config.toml
train_examples = 39062
input = "log_mel"
vocab_size = 56
encoder_activation = "relu"
encoder_kernel_size = 3
encoder_stem = "single"
decoder_activation = "swiglu"
decoder_tie_embeddings = false
residual_init = "none"
beta2 = 0.98
steps = 4600
lr_schedule = "cosine"
Rows from block 2 of the text decoder, named by matrix and row number. Rows with one number belong to one neuron. Each number is 500 + 40 x the weight over its row's rms, rounded and kept within 0 to 999. All counts start at 0. Numbers have three digits each.
# gate: MLP gate (decoder.blocks.2.mlp.gate.weight, 1024x256), inputs 86-171
# fc1: MLP up (decoder.blocks.2.mlp.fc1.weight, 1024x256), inputs 86-171
# fc2: MLP down (decoder.blocks.2.mlp.fc2.weight, 256x1024, transposed), outputs 86-171
gate.792:502503545564501500499501500418498501608501501392524526468638433471462501500500500539503501497496497499497527398500501501546500532497647499503499523501528506499502498500538507500496467499474498499498436501470545515510465377500501505512499498499499613496545480
fc1.792:440498488500502482503502497501501500479386490503500498552370402536582500502523499499470499499501630503500502503492492499496506493502500500501646500492505506514504500504497492514499578496553503503598509512499496499418497499504558410503497501497514497499458499
fc2.792:502441504546504506503507500498491559451565477497503498633495504495479483507487502503493506586337568637501424482501519491491503491507489316490490414465494508456506515456467372497511506505489500499498499505504500497487512503497534503416509496499500507521496498
gate.793:500490499660505494468509500491499496503500500512498490498501469522500499502530500561499505498501500505499607593499488508586572425498501513500501602499501496498517499354500502501568498464492499498498491427501495499549500500506493498501418610500500498467508500
fc1.793:508502467501485451520531461483498498598500471500509500407506500501501500489501501623403497482582500493493534496501501500501558636582518471507497500496500501500522499513536390500513483500507500498450557501500493495499623497500496502560492503501553501441499495
fc2.793:500564517502507498508500501500498485513496502501498527504550490501495501498480483499503501513502499501505502349490530506500499494526502496501500500501499497502500530504499489338501566466487492507496464500499499500504499504501503542500503498500500499500512500
gate.794:480397500498495499567423501499537548494537499500489525517496310514499502596488500400481472507501501500443500567501500388500442410489499500507505524518534499500460498445501507472516501501501544510499586501498501511572497493499518500485499500499450501500497498
fc1.794:502550514404500496456517500526494506561459503500499500477502501499501501561503505500524500540499500511499459501500501499643555513500498487497608475500497500501504556497494498516434637499416524499675485603494464511444500482502436506539543496466640502498504500
fc2.794:500496498500493502312502501500564431490645439569497503501500504466499505464500507499502504338499500514502502405503531530502616503494415500500500498500496502494566502566531497502491520499495582490501500502502499348498490503499505401445557500405579476500515559
gate.795:460498497500499471500502475500570499453602459500604451500491498425551501497552501501500507440500442509424525498500500505487502500500503498504499499496507502503494522500491500503468447546565497500500507469499501517501501500508503414512496424500502455618504501
fc1.795:521502500439441481504502496500469571493549371500558569493501508501501501504432490502501554498500487502539589389444533394497626500500496495483502485499500576503503499493504511549438512546500539489449540502500500551500499505419500499499535474509613498500597423
fc2.795:499525502495491503500500509498498506502451495419504499480498504503502484501470505499562496502501502496496502510516289465500505502381500499499482443499506531507478500503318502501501472482500506505502494483439496502487501501490493514498461451500516498487498501
gate.796:512475499509472502356498421515504497493500497502557474492486500499499558509504499508501482493499502496572502503476633529499497497502539500506457507500501510441501494503499498504485469511500500499505558500498501428501502501504359501501545484502489486505491556
fc1.796:498495500499498458500538491507499500476492500498516494456432498500497507503447501500501490415434554472500402515501422499433576503497508499502501500496502498500496498520469555523496403500562561502468492573499498501462497502500500499491500507502499499499500499
fc2.796:501482516507500496476501500583417500511502322552568496501485495504540507527499505497499501503551493502507451493413512500503476500490497502484497505501503497503497497500500493492502480366499522498502502591499504504494504501497526506500503503483501453551510493
gate.797:500500500497502500500501501553339500499500500499499502569589501542500500500545478497499529556452501509500500499506499613501499481510556500498501501501499499498500499501499498500500499500500500500500498500501499432532535500500477453501481511500501501464617500
fc1.797:489500499322533501501512500502499500499523551498364457500501492529505501435499500500490487500639500532501562499513500533501499499500474500547499602525505501502500454499498500499499501488460503435500538501501498418500500499502499500499498501469500501503500530
fc2.797:502448488469504497488496491500516496512490527502502501494494500487515496499521503502499501472508502523473507501508500504510506488510506499596512508496498496498501642482496275500497494498514496498500500500581497494481500494508546516395477535315506500497347514
gate.798:486491501554494510499450488499516510501497510684550499497498501498499499501513502501528556501481495514657507653498458540541453504499501499511513494565503494492546499499546643502495463503511455432561502473515590527430501527453616500520500497501331498548499471
fc1.798:501499498545475500500501499457499500459529496496550383516500502498360445500503496500571497501547519500501592483499411500487451500595437511530494406498508530498500500535501545500501387503501497500500504480495553499505505495500498491386566496584506484499444506
fc2.798:501399503499500410499493481498505502519481499501508449500497523494501491483500490498462519488396504481501509513512506447499555503495501497499472503501508497500511523502530500519510499503509500533504507499501309451528505512502498471527521559533500476500497497
gate.799:351590501500433499500332493501510494499497500576505426496494547593501390505502545362551496500501504583480531504560499501514533499497501498422504490503501498501500427500500540515573500499361590468500501497501490456505480507503497500500500503492503526499500492
fc1.799:498548502502608501494625509522497502447499494500501367498500497501410575507405516584501531427499493499498500500503500499460412500499503500503750500500360501500498500573502369478500500500499336500438500500504502499498498499498510594532662499533496500500499502
fc2.799:449494520493470501499494506422499507501499500496504542496506434500502487500501501497499475498504505510509503472515511509497509539495501496506486500500505483500500500507498542499745504509503492549656503487512512523509539501469505500497502497499499501500477651
gate.800:541501497492500415496526502500345500571499475496500358496447499500445502526499500664502519531500481503508505467473499499500482503498500415500500502531500524500498563500499503496498501502502500500492459467504499522504500595545440499501505500500482490573501506
fc1.800:512534324501565492500500475443487507559501501500501481584501503501475500499504460502499504500524506501527501509502500500379516500500499536435499619489510500501501508499500500504500498500501492601573500500498506498498497515541521502501498499503501504417501500
fc2.800:507500503496557506495503499462497503466510498500511496535491477496467456509576505460538502501506499497494494491497532500482469310660501503495503501493640500462750499495456499498488478501492504497500521495503507507493500507503498492594482447501502506494502497
gate.801:500497500504502664498477483564502488501500515494512498498495497471496502681504526470524501502497501492500499636455501499500501501475503500504492500500500499497394501498445489499496450500425537494498499506500529497540500593501373506550400457634458501588501419
fc1.801:502498501513451512475500494501575498496498499498499545490500489458500502499501483512569432433489366626391558505500498585503595481469507498533495500512546497499433492503462498393498501499519507524466501499509500568500474460444500506502490503502466499519504517
fc2.801:501440504506500496455501457504498501641501603506536499505499506500562503430519503505478492492503501541501494501502498500502480484500551491493508498501412515498500489499502503498544506498499500499491500505545500500489498493402527501497501504450503500498532503
gate.802:500500494500497507503506497501499498530500499497497605500471496488498501499500500500526500519496486504499514498499559501500546501500497499534379500490420505500500508499546499499482500501499561499498524503495500499502487498500488502509489563499509500495501499
fc1.802:471490500616497474502502502502283517499500498484455498500497447498556458505650468500502433508499501430501499465367500501500539500547495485517501500501500499605501502492512497447499501499494498500501498504484474457450515501501500503502500502495501502448489498
fc2.802:500506729497453479448501503530509548498502542519494499502501491504494519450477497492530505525506494523509484504499472498583505576503506593510505520509482494504500488373572570486497512488500479506459496506519499487505505496487527499511505539509501503569502497
gate.803:504548501497499500469436501500500504497500383498501500469500500500500497670499501502499499500528574501500501521501500500608501415542335500501497594501501500499566503500499500500499500500497593500500502592499501500501565535499516574501403499500535500621499498
fc1.803:550500500501576500500502543493510417498504500633499449444501503477457501500500500500521500557494501461508488500497575500501497499502487503497499501501430489603501469466494500519500424497499596470500504503501501502490501500501535499497502510525501571503500460
fc2.803:499493540515535518496620506499500511489494501501500630490501500500495503472497502498493493499506496501498495530503521505502490501391499493503501485497498499495501501498500493499500494503470504500517500503498500504499495484507541500547505501501493499840512495
gate.804:481479465504495498499499495502547499625501499571533499500494466501525499500551530508498490486501499514481470500500500485499599507613583282500526540549563500500499500364501621475462444537499512566500501424480500551404504500545514506509499571495507407500493498
fc1.804:502501500500481566463501500501499557500486499604500476484454497502499477532499502537461468500453500507490495735508499500557499500388501503563500499500499502500488568500499500475499501498495500468500540500502383503505500476490426564498497542498465450498501493
fc2.804:659502499498508409504505502497624497494500507494497501507508500521458518496491506482498501507566519501527462492497485459504450493712498541492493494503499508502520514494489490500498498498497493505499491566499500503519505556444501495502499519500508510502494500
gate.805:500503500502551505499498505484520497549500499504502500588500504485481497448520504547502506502497413499500479498500476506499498569502501501497503499506500499500470488491497504498508501469497500499500503483592433505458496499569501501505470495598501503574587486
fc1.805:483500500499504500500501511503496480500501546499609501565499335495499494501501498541500444500499501501499355496500501499500499499499500428405503500498500501500501500499499412500538495502498446500500660534500496504458450499500499502401499500626501501498501500
fc2.805:504490420499502527492494576500499499484394513498395485497496491504528740500512504501374501498504496501506504500491500505487487506497499496502510499512492486515499501498500494501503458518505500499499498498540498511497494498501498500488502533587499501500509498
gate.806:500653500500494475581493508521454499497484501352500500488500489559476497498500500403504571500472411549458500410561500499484500504500498527500498500515499501568497384499500503542471558501496499498501500496504530386501367553525481489504713358501501540510501492
fc1.806:500503499436500440560501500500463503501683511501493502503522502525558519492500475503502496499500493481506493498499501434520499509501579539500499501501439500463498504501501499514511503501504500499499432471496505506619500475495610496502501592500502499410499483
fc2.806:497479503484494497501326505501493509502496479530513470409504522501505499504519500485528504485504543506526491494504504502498497495507519453417526501488468485495505515500502500542519518420547501459511501495509503496505497538500519471547533503450491504502496465
gate.807:501500687461499532478500499541499501499501511499501497536500498406499443554501501503500518450499508501460653525505506497331500499491537507498500486425500500499510499456515492499498463507500500499500500507558499492549510461499498515500499518499486515502473415
fc1.807:485498640506512487326387501500504499501596583502501498499495499499499501468628498499500460499488497499501470542458459589546501504500500524499502501579500495455494500506465458501484500464506500500544414583551501549500517500513472494501498502483498500499534499
fc2.807:503496502503503501481316511539501495511513499501508503410573497462500499502500498501504503480501408549500501498501508508497493564504480498493500506560503493615498502500509499504501500512492503465505502454506491500506504502424499499497521498502502458711498497
gate.808:595503500508553498507500503501499529450501500484499501500551489511317510499500499500497500501501501494500495500496448461321495500586466496502421499500507501503647500501500603471508501497520501500535499501494502501518363502500499340501501515476500495470502458
fc1.808:470492498500502499500396501500509482500552500496440500552498598566500500500500473500498499500361499499501501427517499524500502501502497424500499409500499558544502500500501502518558500499501502396500446499429500498500500500500501512499531399499468500500498566
fc2.808:672492559531516499574505489502503490501498505497407498699500484497487500487471583502514510523499528502501507499499665501504508505506493495509502499476502498499501501494509422499466502503458485513492496612491480496502500500517498509514731510497494505478502502
gate.809:575501502500439500527502625496634465499487501428502501501508489554453431518499500489502367500500502499498465501502498501501430570492619499499501489499507536500465498399500499500520499501495501500535499512503314498499493482499499630500500501507501507500494442
fc1.809:500499499500502494590506617500502409502499498500500499499500500505500471505498500497489498502501342500543544501481499580494402516499501631502497478351494500499500499392503502500434499435503407500501497471500435503445500499500500497417495500501502500503386500
fc2.809:538500497500504500495503500495505502477384499514495507502612499489501502723501494500512518490495497499493509581491500495499503481504499520499497504490502500504530505500501496513486506496502470555499502511495500534489507509500483499459500506498505500496500500
gate.810:500595548496498500501523523481498588463498504519494501492500499456498489498502534500503507501464570541436502498507573500500501501499576500491507500517505507499499434500500499458477490513503498496503502497501504515501360500499501503501503470503559570496501496
fc1.810:500502497493497504500503499501496502502502508499500517500498500486496492492500497497501473499496489500500515499504498499606509499499510498503488719499501443530593499500514561504495491501589496507489465498504499509507492384499500499504537425500530500497526453
fc2.810:452501504475498624500509501486514503489499484332563535523491588509489433501496484498516515516504498411498542498501497520495500513482478507518527500531575491480499476504502511477481501497478546539476522481460501500498506543493502500500497393555517464500661532
gate.811:482498499500501500501510428500496500505516501494717500502494513421553500493555478500509505501493536573431507536499490495361469496538491437504444498496500510495504499499490503505499479499512500503498500501500500500501475549500504501502492466500445512495555501
fc1.811:499586497499604501487511498499499462544504484405498500503502426507505515582646499502496552458487473390502496501500500501501500501498616514500497502498499527522499486502497505498343513499501501501516500502507500500445488501501499478519501501500496502500451500
fc2.811:504547480516509490524514504526501476500516498507480526439561336486504588523451508498508492510506485516387436467449494505502501497509427495644447577510469500535497501454497507463406536478497499473504494509492501504497454500501489499520504506486507635490532324
gate.812:501538504511501501506530498401500424538500581492500500500514486500513630484468500502499498438501493503509498474462495357517503488537538529527499499504462500500512464604501502479499501405491500477505476503497501500531508499507500503580500576492529518502499511
fc1.812:473500501502495581494499500569467505481500497502497452665500503349437429505500503504500501502607516579501497364500465511499498500500331507502497499482501500502573626500473499484567511486607502482502503499501493500501368566505500501496502431548497480500501496
fc2.812:496497500507501500509501473495487503389500348494498505530279489509483498504497502496568560501498501582515498491495526497503498498502502435505507498484497482500499513442479480500499498500532421338500502502506499502499574496506523500514489523500502500496598501
gate.813:502502471496460432498512483500504501498500416499499463493491500539500525496496501507500514499499511500519500494513503503500495549499660500502498503582500501496498498502497505458495500501504434499496498496515500500502501500499500617501512498466425497503522445
fc1.813:502495501501458607497673500499502555505500474498440434500456500506502497493500499500500523543592712523500501495466511490487491502500560492505499500490535500499497458503497499500506508499499523612454497507501498504500501499554506504543501503498499383500639501
fc2.813:511499531500498541500500501495490485550499492518506500501499499519496497496499502598503385521498499504496387498502499415502500450502504528499480504495380523511500500506523627495505510434498491518500471505499501501509495491492486498499533499394498427522497504
gate.814:498511499445300362490497537528458489480499502500499500497500501501500499498501480500500492690503508500479500507500501501500500495488500505500506502501498526500386483626515500479499428561558502450522497500500498502499377497498483416409500479500501501500666500
fc1.814:500498498498499500498501501510501504526500498500502526504517500500503500467506500497386513500500491500447511473500458491501499499498500497557500497501553501660499498463457535499503498502500445500501432500503500492500502441498472628511500503497501500501497498
fc2.814:443382505499397539372496499502498493499502188498598502514500507500491492497501575549492496504488499486503506519521571536500502501442499458501526519513500521500463503504499502501531481502514500510502527498514499487513496459494507500395496494499454504506492501
gate.815:500551496492471475508500497505501496500500501485503514384509501497565428466418500500551515498298500501482500430501500501500478525535501500500497499500503500545499445480491500499493498498501503503501577499458500497501616501502499499523501502500500640501499498
fc1.815:431499500476567487564622500509501524386530499502500500501499500504500554505500504404499500498500571500500468504496503502401465501500450516504489498433508499500462577602497360502500500500501500459517500513498500448499500500496500499513500500553499495501499500
fc2.815:505504532510421497541500505498494499498502497501400396495500497497500547506498542524499486500518506513484368503502539493431506496501495493498493496497500504504513501481513335483500500499417506502509495641513480497498496499501432510464512501506580508502498450
gate.816:501495501500489505473584497500500501498557500502502499456498506500496499583499467505458498501455500515501500582553499501586500500499503500497502501500479501499500513497555493500497416449499470775499567536542501507501565501428500501499502499489499495595495466
fc1.816:524506603449501499502314518501497500492502499500465505500500478500500526501500501500536496500499497500495501500500499497527499498500498465500500500502522531584499531481500501492426455499396464499501548529452500520499499490499553651540472498472500510500500498
fc2.816:533521494550443444501500658498508497486450499500500499449545499503505500494507582494500467473561501497502507497495496499502448541505522487504499495498451480512505496697542499485504505500498501496539492500498494503515500500509494519499500519464508501497505474
gate.817:499498497498503481466526500499502497499604440500463498501502500499500504499585563501491501500487501489500499419557501501490487503495501502502496500499386501500538443479502504500444466505510500536501499502534499496525499499500503477478499502445568539503518533
fc1.817:490497495517534500631502493500502483499565424490483487380504501499501502447500460554569500499485500594496493500499461499711500466500554500591494492499438499499502497500501508501503500498498503501499601501502498499490496500501500498497499418503500500498425440
fc2.817:499498495500513472498507504623500497502479502500525586473492460495498502501510496504498496492511443498497494501393498368495523498513501573496500511498507504557505500508532500509502499498494428478482499499480539497505493497503519480500517489478496466545491404
gate.818:500503501500502502498498501494501556499549568492501536506438497503501502503503497497466501500500463439496517502503502500499495512500501489496492397579501499493506494500500570497497479501494502555485504575502500499499500468515509500600501498501525500484499504
fc1.818:499527501495436499501498512449474537577582500527500579491501502497502500502519488611498553501506503502501569501497379509487500498502499500498499518501542498520502501499500501500431500500500598499501490500578499500500444504500533500500585501501525501540500496
fc2.818:500507500496513513504510505519601474467503501504417506519497475428500500503491503555496500499500543508495496501503500491499502499498499501504497500510496497504287470496527498494508519486492513507498498510491502493495505640572506494506507493490588498493516498
gate.819:468500500602507502498506501553501589496501521496486499363500498467500499505530499502388468559496500499501409501532500501500586467500499497501501492450500500500545500502497552500514490464500441501490498500461485500497523501573452500499471611501533654518500445
fc1.819:540500501508504518495498503500500499499498500365512499398501501505502499566500525502496489508499504498503494499500501500488500516496498501500500496500499501504484499497502505498509554498500419497503500500502493499497419496547500500496504500499441499504559527
fc2.819:509471506490483517476479501502510510650509485417498491497496503496495497505499512505514474586498509418497481554399494513503497505492504496560505325504495491552484482493502500501498490500503498498499508499511510521497526494493502500491498498507499366503393504
gate.820:499503499501494546501510515501458445404563502490387539500554455500468500503553489475397454500498502500507499495520499468503530447502481520481500520464476510550416511495546510495502503498517501490463496501504455644503496500413500435496564493515504500501501476
fc1.820:497499500500537500500503495498410501391520504495501501500488501499499534499499499500471395501562507528500432593501498504500496496500524500500448443500501500467499502452498499501499496499499473438476473502439504620500497500561501484514499510502515502500502503
fc2.820:488507499474500493497650499493510501386482500499527502500498498519499507411500443497510502518510495390516555464500384418501499512527501509500502500506498496514494544523499501498486598500495495505494482500473502497502500797494499501498499365495522505448499500
gate.821:496570500500500500513504399499274497492500454507499542502508499492513488492501501489500483500499505503497502555334500500340455496505500502500356499499452500501501494500500388499501558497479484500497486508500498496499430588481499514500572498498504502533591501
fc1.821:500516499502500436498496499500500500503497505499500531587503470443503527413500526516646500457501499500498501507572599487472541499553500571524460498499502499591501367500528497501499527500496501500502522499506497498501500661500557501501500500498501499471356473
fc2.821:798499498565499415589506500502500502492503500498493498489498504624417520504478517492506494500499503487468463505500500499508494510489502501502498499498489500542495496492527507501498504495500473501509500518500493500534499417524499501491500508524463493497529440
gate.822:500350500500499498499390497498500501523498499499388500500497591498460469500581433495499498500661467507498499602526497499505499497496505582553527499499504501496499518500499487499499500500498425530500499497500414500503502496499500500517495544490498497498374506
fc1.822:501501502502501477499371498501499372546421501499535496498501501502406533549496633501501500497496499424502497499496421510499497299501487500499522500504500449500500500498502503498495496500500501499500500500514512448498500499498496577501508497510477502504501500
fc2.822:452502503435500538502468606496498495501473485509518490326489486495500409504499507498497501500568468500501497498449502643488506495502444494486670349498511484500488520502493482507507500500503501500500494500307661533503528502503499597505501498485501444496501503
gate.823:508500499499502500497505500500501500473501499455500500545499500436500499499408497606500501492498498424498520501499546517500500499496500371502503501485500500493369500503499500423499497500500500504499500498599499500492498531502402438474496499493500498500500502
fc1.823:414429500500499346500537499517493520500500500500499497498501529553502500498500502500500501579500500501500499499503501499343544501417559516500499454523505491531467501500500502499499503523500500499425525483500500439502502366499500388503505575500500502511517441
fc2.823:478510494500519493508481510498504502492496505536505598497500585501619510498423471469497509507492539495498497494490503486507502497518503500487556486462500499499503497487490500496496497540506514499497497437556527503492498497514510486503499469503498512535504503
gate.824:488501512501495468577501500494478502506499496502503501304522496393500438501485522540503500521501499509498492500518506500473556476501527503487482498557500495435497502494500498457565502500486487555501501501522490502490501491498458502501451494498497509514518501
fc1.824:500496500502504510498439501507474548498501502508495509503555471504525514500507499499500638501576467498504499500343502506502437500451663500504500502497501525547501529499602500507466502633499478494500549504503500491503498500499503561453503501512257497503501497
fc2.824:492507460500497479424452513502499469503492534498507503456678477498504498497503499490492515486501411501624500537495442480531504626500501439482562518513491506543498503529506721503498503493535479508492485498500506463494499505528494339523500498499507497503499504
gate.825:497493491500500415507501501501541434499499502504503501506501613452509500499516614439497507372477497501410506474498496501500497500517504442503501500500486482529501502500499478553503503574500493500621421555502481499546498506499501499503452520496561500501502500
fc1.825:588483421536498506497491498500502500496403554499409502425500549518498447503500508502568498500504500499499501500502579500547501501498499481500514500504480575496459445491500501498501497500501407498428514520490654559500501498505500500500481388457448510498501501
fc2.825:501529496501496501502500503513518502494529501510500502498500506500502506493509493592537500502475496468495494329492502498501452500498499528504514501425494503503499502492700507498503503500504502559497603502504522436499494500498508497492521463506500493493465499
gate.826:492501498498500494501508504498411503502499501499497501493498499498425503496556496495501499425504498499478501500503496499501501501438500440500501500502502533508590528538515497499497500500501496501499487498500501511501495502459469501503499502501491499479499657
fc1.826:497566461501501500498500500500500509499501500631456356500501414503499503496501541396499515500500507497500493501497500532499451391500500501500489471501513502486501500582500507507500500501500502499498501500499500497426499503527497500500456443503425499500501563
fc2.826:486499496488533500672496593483498506502500494505509502498506505504478501493506496497502509512475502493504504504493497502500497501446500534486526506496500500462504537552497490516499491498496481500582432498497505501509525509493540458511504499497486505500500490
gate.827:500564499505500502500501542528500499509588423474509499455390516497503556500500501487420503499499519501558402491500528498504567500500500502501521500393507501535501464422500501499499500501542510515502432500502501472500500335504501522506614500553500567501479497
fc1.827:500500500500501431499502501498500507583589458500501497468627614500500501500496501500454500500470499504499471503501506515501504500625498485499518538500501563500501548502501552500500500439568501680500498460441500496498555545499500525501501498501492560500546388
fc2.827:498497499509560512498499492505474483501504476491499490520511498456497473502441502492500500503483314574472460579501562500503501491525493482496469500495496548511497505496500505504530495439525527574503456501500501494425498499496501503493512504500499503504496501
gate.828:424501501496489518591499504501403498523498501406555440527536522460498500497500498517502504502483557500500501501504501498431500403497471502500502382501383498499497446530500499529390503500500499575500496674499499503503499502501500509385555360501565492503411500
fc1.828:499502505486585501498476419478488500500408501501500568500501494484501500500567501546503489594500418509500578591510473499500539500502499490497501500504501419498500481500390467492492501432556496500456500501457411486507497501500500473505462534477500538502451456
fc2.828:499505539498510547496504500499497512454498462492474542505526533500505499542499498503495476503496550493491493504497516500500477493441497499504487492503508501493511487510495474493501392499233511502498504496496503508494383501529425503472505488543502499512504508
gate.829:504474500585499532498520517501529492498474500430534328496500500498459501496500499504500426477486523501500500500476501506462500510502504498539500530499444498498316477533346566501495477518502510555501503363502502500502458501501524498501414499551500497499500543
fc1.829:496498408500462475501500502417498499503476483511502499566512556607504459501532501467484495418501520500429499522503499498501394581571438501497504500529484466502503566490505500500503510493507408503502500498437498465500500495500605498368502519498513562454347500
fc2.829:498503497494477503502498518486536503497443499497495503572502502503385501484468498498505499501499499492502523498497489479499583514500454503510501501503504501510495528502533500499477501513501497526505498426499500507507566503500488497489525520511502439500477501
gate.830:397506501495493568501541453503493508500516595502509456499502497471508500500500500501494467482500424500500477501503500498500499500584579508490502527502502404501500502501500501497488502497508499501500294501584501498500499501500501500500540498597622562501492429
fc1.830:501513501500501563469497475493453501500502514538506499510490500464421527514500395508520500581495500429497496500483502500465500448447499502499499493497530471486384462506497563481461500377473500628498499525401501603383504500524499456499500501500497449499499572
fc2.830:453502506494500474500503501508496489540502393520478500523512499502500511502492501655425496504497500487482455500503500504535517419503498618496500500437427502490519500514519609406508504443498497632492468509514516507459496353499503559491511451534495498514500512
gate.831:500498493551410499501500500491453498502501436507502504498521512499501500499500500500522500518500557680500530493641499502505541500505402508511653505502500555501500500492521498500500499558511400496474385524475506501561499521501474502526551500495485506545522312
fc1.831:498500497496543500508502500507424501350655509499499500500506524497609558499500488500494414521500458501503466459474478499500499480507464493503493498500499498502502500499499501501566500500501504499503499572506498555558399484499499522458500435502624501515501537
fc2.831:449500495502500519463510528468502501500502505469504521524501496493500513502504492499504502520496499454481589492500500500509507514498497503502502467507505499492496498506496661507475469500501499511452501503494503500498495517508509505500488538504497511502474521
gate.832:500512504499518500499500500499584457501588500504526500511502534496499498528497501500515502499496500502497501501504500504501500427500449500496500495500499511499499391500500501499502475525492500501505500501503500459400500498500501501499500499500494501560499555
fc1.832:503500502500478500484499501460508500501499496583503320493496465499495500503517587484508614499500572500483497501484527501547503533500501498610497496394500509502500501594500531600503553450498504601502500499500500499497511499493499520599507497499499498511507499
fc2.832:424498500499488501497503558500501503499484500502498498505508502498498548508405508460502502502498502498501503499502472500500467684501499502501497501503503337542478497493505387499493496502499503502505507505561486562499498511494593493499500624510492508492511503
gate.833:500463489537500502500500499435491499433500503493502502499501500498500478514486499501500452495499426500500364500535500500500503502500500488500502479432646498467503450500545500366497500500502500501501498460499500500497503501507501500500516499501502496500499500
fc1.833:504505500499493503500496507501433501497501461500504497500500500501501500499553506547572500524500502502488500400500501500500410506500613501495498559365500490518499499498543572499500529500503502495500603500501505498448523503496426501498510444502500509601501500
fc2.833:496495502501509495500500498482495518515515511414519492672489530500497499487746496502492498498499473399501501504521477414475491495494520504504486498494474505502525503503504504584468510537502504503493500499507517502499502498501487494500494460497504496502489505
gate.834:520497499499494505476497504503575516499500500500505387461496498501410500503501498500503501502502500437501502451500474561475439500501497385500378504497455500499500500496502497502474495502485507367501579423521500500528501502523501506500500500501480486506543493
fc1.834:589526499553376500499505498501500501496499499501499500500483384499494374504468503548546499500501422501500501500498488505500499499499500497502498501499430645497656500485498500483501463464498565534536502502502424506456497586502505508499500499502495499500536501
fc2.834:301496460499495479298543503503502492469362497500526533505501500473501502497506500491497501503495491499515505505498500509503518502453549493494506509502498500376498543528485496532512489503506503498507498500498503514393497495511537501489424509500503532498512567
gate.835:499500438503505499549517500509462484533499502500456500500500501500475529498598432494501521501502500501559501557494458475509494499501427493489500540505401500540501500462464500500555500472529495499533326500498500505520493541478500480502500557500508537501466495
fc1.835:501500500501502545524502565500448324496409500500499509552513535500558440548504501500497493479599607502504496507330499501500503498501481499519503499518501501508554499502500526502535501499501501431502445508497507499488481499502562492500497584498501510507361461
fc2.835:497457497502500435486502498493503499503450498506500501486495501477493509497497532476489500502503505495506499508501438500471491721500502498491504499565494425502490515500363421515496499439542499475528500499415490500491502497501500490549383631499494500468516505
gate.836:491498511495478499427501506500418502515499506561501506500499498511402503563498498619442500503499469499500497500520500421501449444500561570493510498416500498497523572501507515388631501500528414502501499502476505500499499439499400496500552393503498435558620554
fc1.836:490499569499500501515529510359499528526323629495502500504499457485500500500522500499501501533493482603500498493507501500484499501500500499499523497464500499487500543529502414499499499502565481505473500496525503502500500501500502501498448220559494495420493500
fc2.836:499416498496500500503496496510504503511510490580559501495489497497501504461451499612523496495502497503493506507433500505514504503485529501505494538491501495500467499400506496499497504500499489498499503501501503507514561499504512294509499505505488464498502492
gate.837:431503498497501544369500502558500500496498501500499437487502496500431502499520498503500427500454500499610562538499494513497548502500449502421502507579515500475501497500496503499496674433500501484497499484503391502498491502454501434498488499509463493503444541
fc1.837:499577502495502403501499504501554501425462504507500500506514500487501501501499501498483495535448593363501499499501447496504497499500454500484500499500499501459546501499606483487381573501503468500606499500502500557502501502551501499439503500437500583500500494
fc2.837:503558543499496502503477509505622497458491499506480509496601491505485498486499549501510349508511492484501498501496503444491499546500493503529497569503503500529493495501500485495501506498499500499505493569493503501502497497501424440526470498579498502514502490
gate.838:596530483565499617497500394543568483498500500542487502508502472499437503500502425473500501498499500435478499500498504500543499502505497505499591500473502503506500502501598488451461552432478505499560486522500500497475498424691498500498396500501499504501506504
fc1.838:648503452497313450547503502465411497503496499498501500500542499499501498500513498499570535496533500480426504502502491500500507507507559550583503511502499501476521507503512500405545502392501494503500528499484463504587570502502499417501400500499502500450507500
fc2.838:360504499500499499502498497494480466506480500517500566493540501422538504502503490498484611498437390500503497506501499504573528488497495498384501496503502492487500495510396498500521471500502500508521497500504559499496306501537498500500464502501606513431500527
gate.839:489500476506501508479500495497502504501553496367501506503499379531501499498413500508500501480499500430500499519496458508444501483501497500511499496364506498498503542500494500429501521493494500502494507546508500504388502500481449510494499502506501493527500536
fc1.839:543501501527500501414452497565498501534352500496500501421478499501500512500502478502577467500502498502483496502499640491500501398496505502501474511500500502502499493499467539466499482501567528499584500505403500503500441401497500497532501360500389499643501499
fc2.839:497514505505471510496557503498499499497492500498503496497501513486505511516501495461498487504513831491491504499502496501497487493499504497500499482510525497507515470510523492494498500499494598505531490501493495487487497509503484515499493483496507523501511503
gate.840:549501502499502439501547399499564499503499507554498499516501450544473561493500534492499500495548501500499503501469492486456510502489524500501504500502503498500609437499500503499382499503556332539477499495500499498499505533502500492504465533498510515504499500
fc1.840:501500499501501500498651562468483500501501483491500500516499502445500497502480339500502503499500499500488502498546596500500501500495577499500499499499500502500500507500515317502496498506501503384530514500500508446513497500499500501500500496490518498495539499
fc2.840:496498507511648498507495497500392500483498502501432496508503499518400510509527503501492502504475515502528499452484531598496414500505519499401521604490453499493504500472485367505422501502496487499563514515509499552507616485502504505501496430499468509501503434
gate.841:502494500507503601500503502680454412534580479491600484504486533499422500591498512500500378502467503511499482497506506500497558500527500502521501558500504501500499447502500505451498461500505498503505506500497495392496509499622500504501377499500507526467490501
fc1.841:495500527505489484501500430463514299489499498502499507482501528499483502500628500496517602501498477538500503606519497465500481500615472499589515479440501496480486517498480449501430514499487503500498493526506499573499495502490519421500502404511502491564525506
fc2.841:575496515498500489505494502445503502491499514509498502501501500499502513499508507508504557329513503491588500502498500500498486498500500503499631501498500367502504499522504306504503498502408501422507533500502500497501498497503502502503531500498494378499706499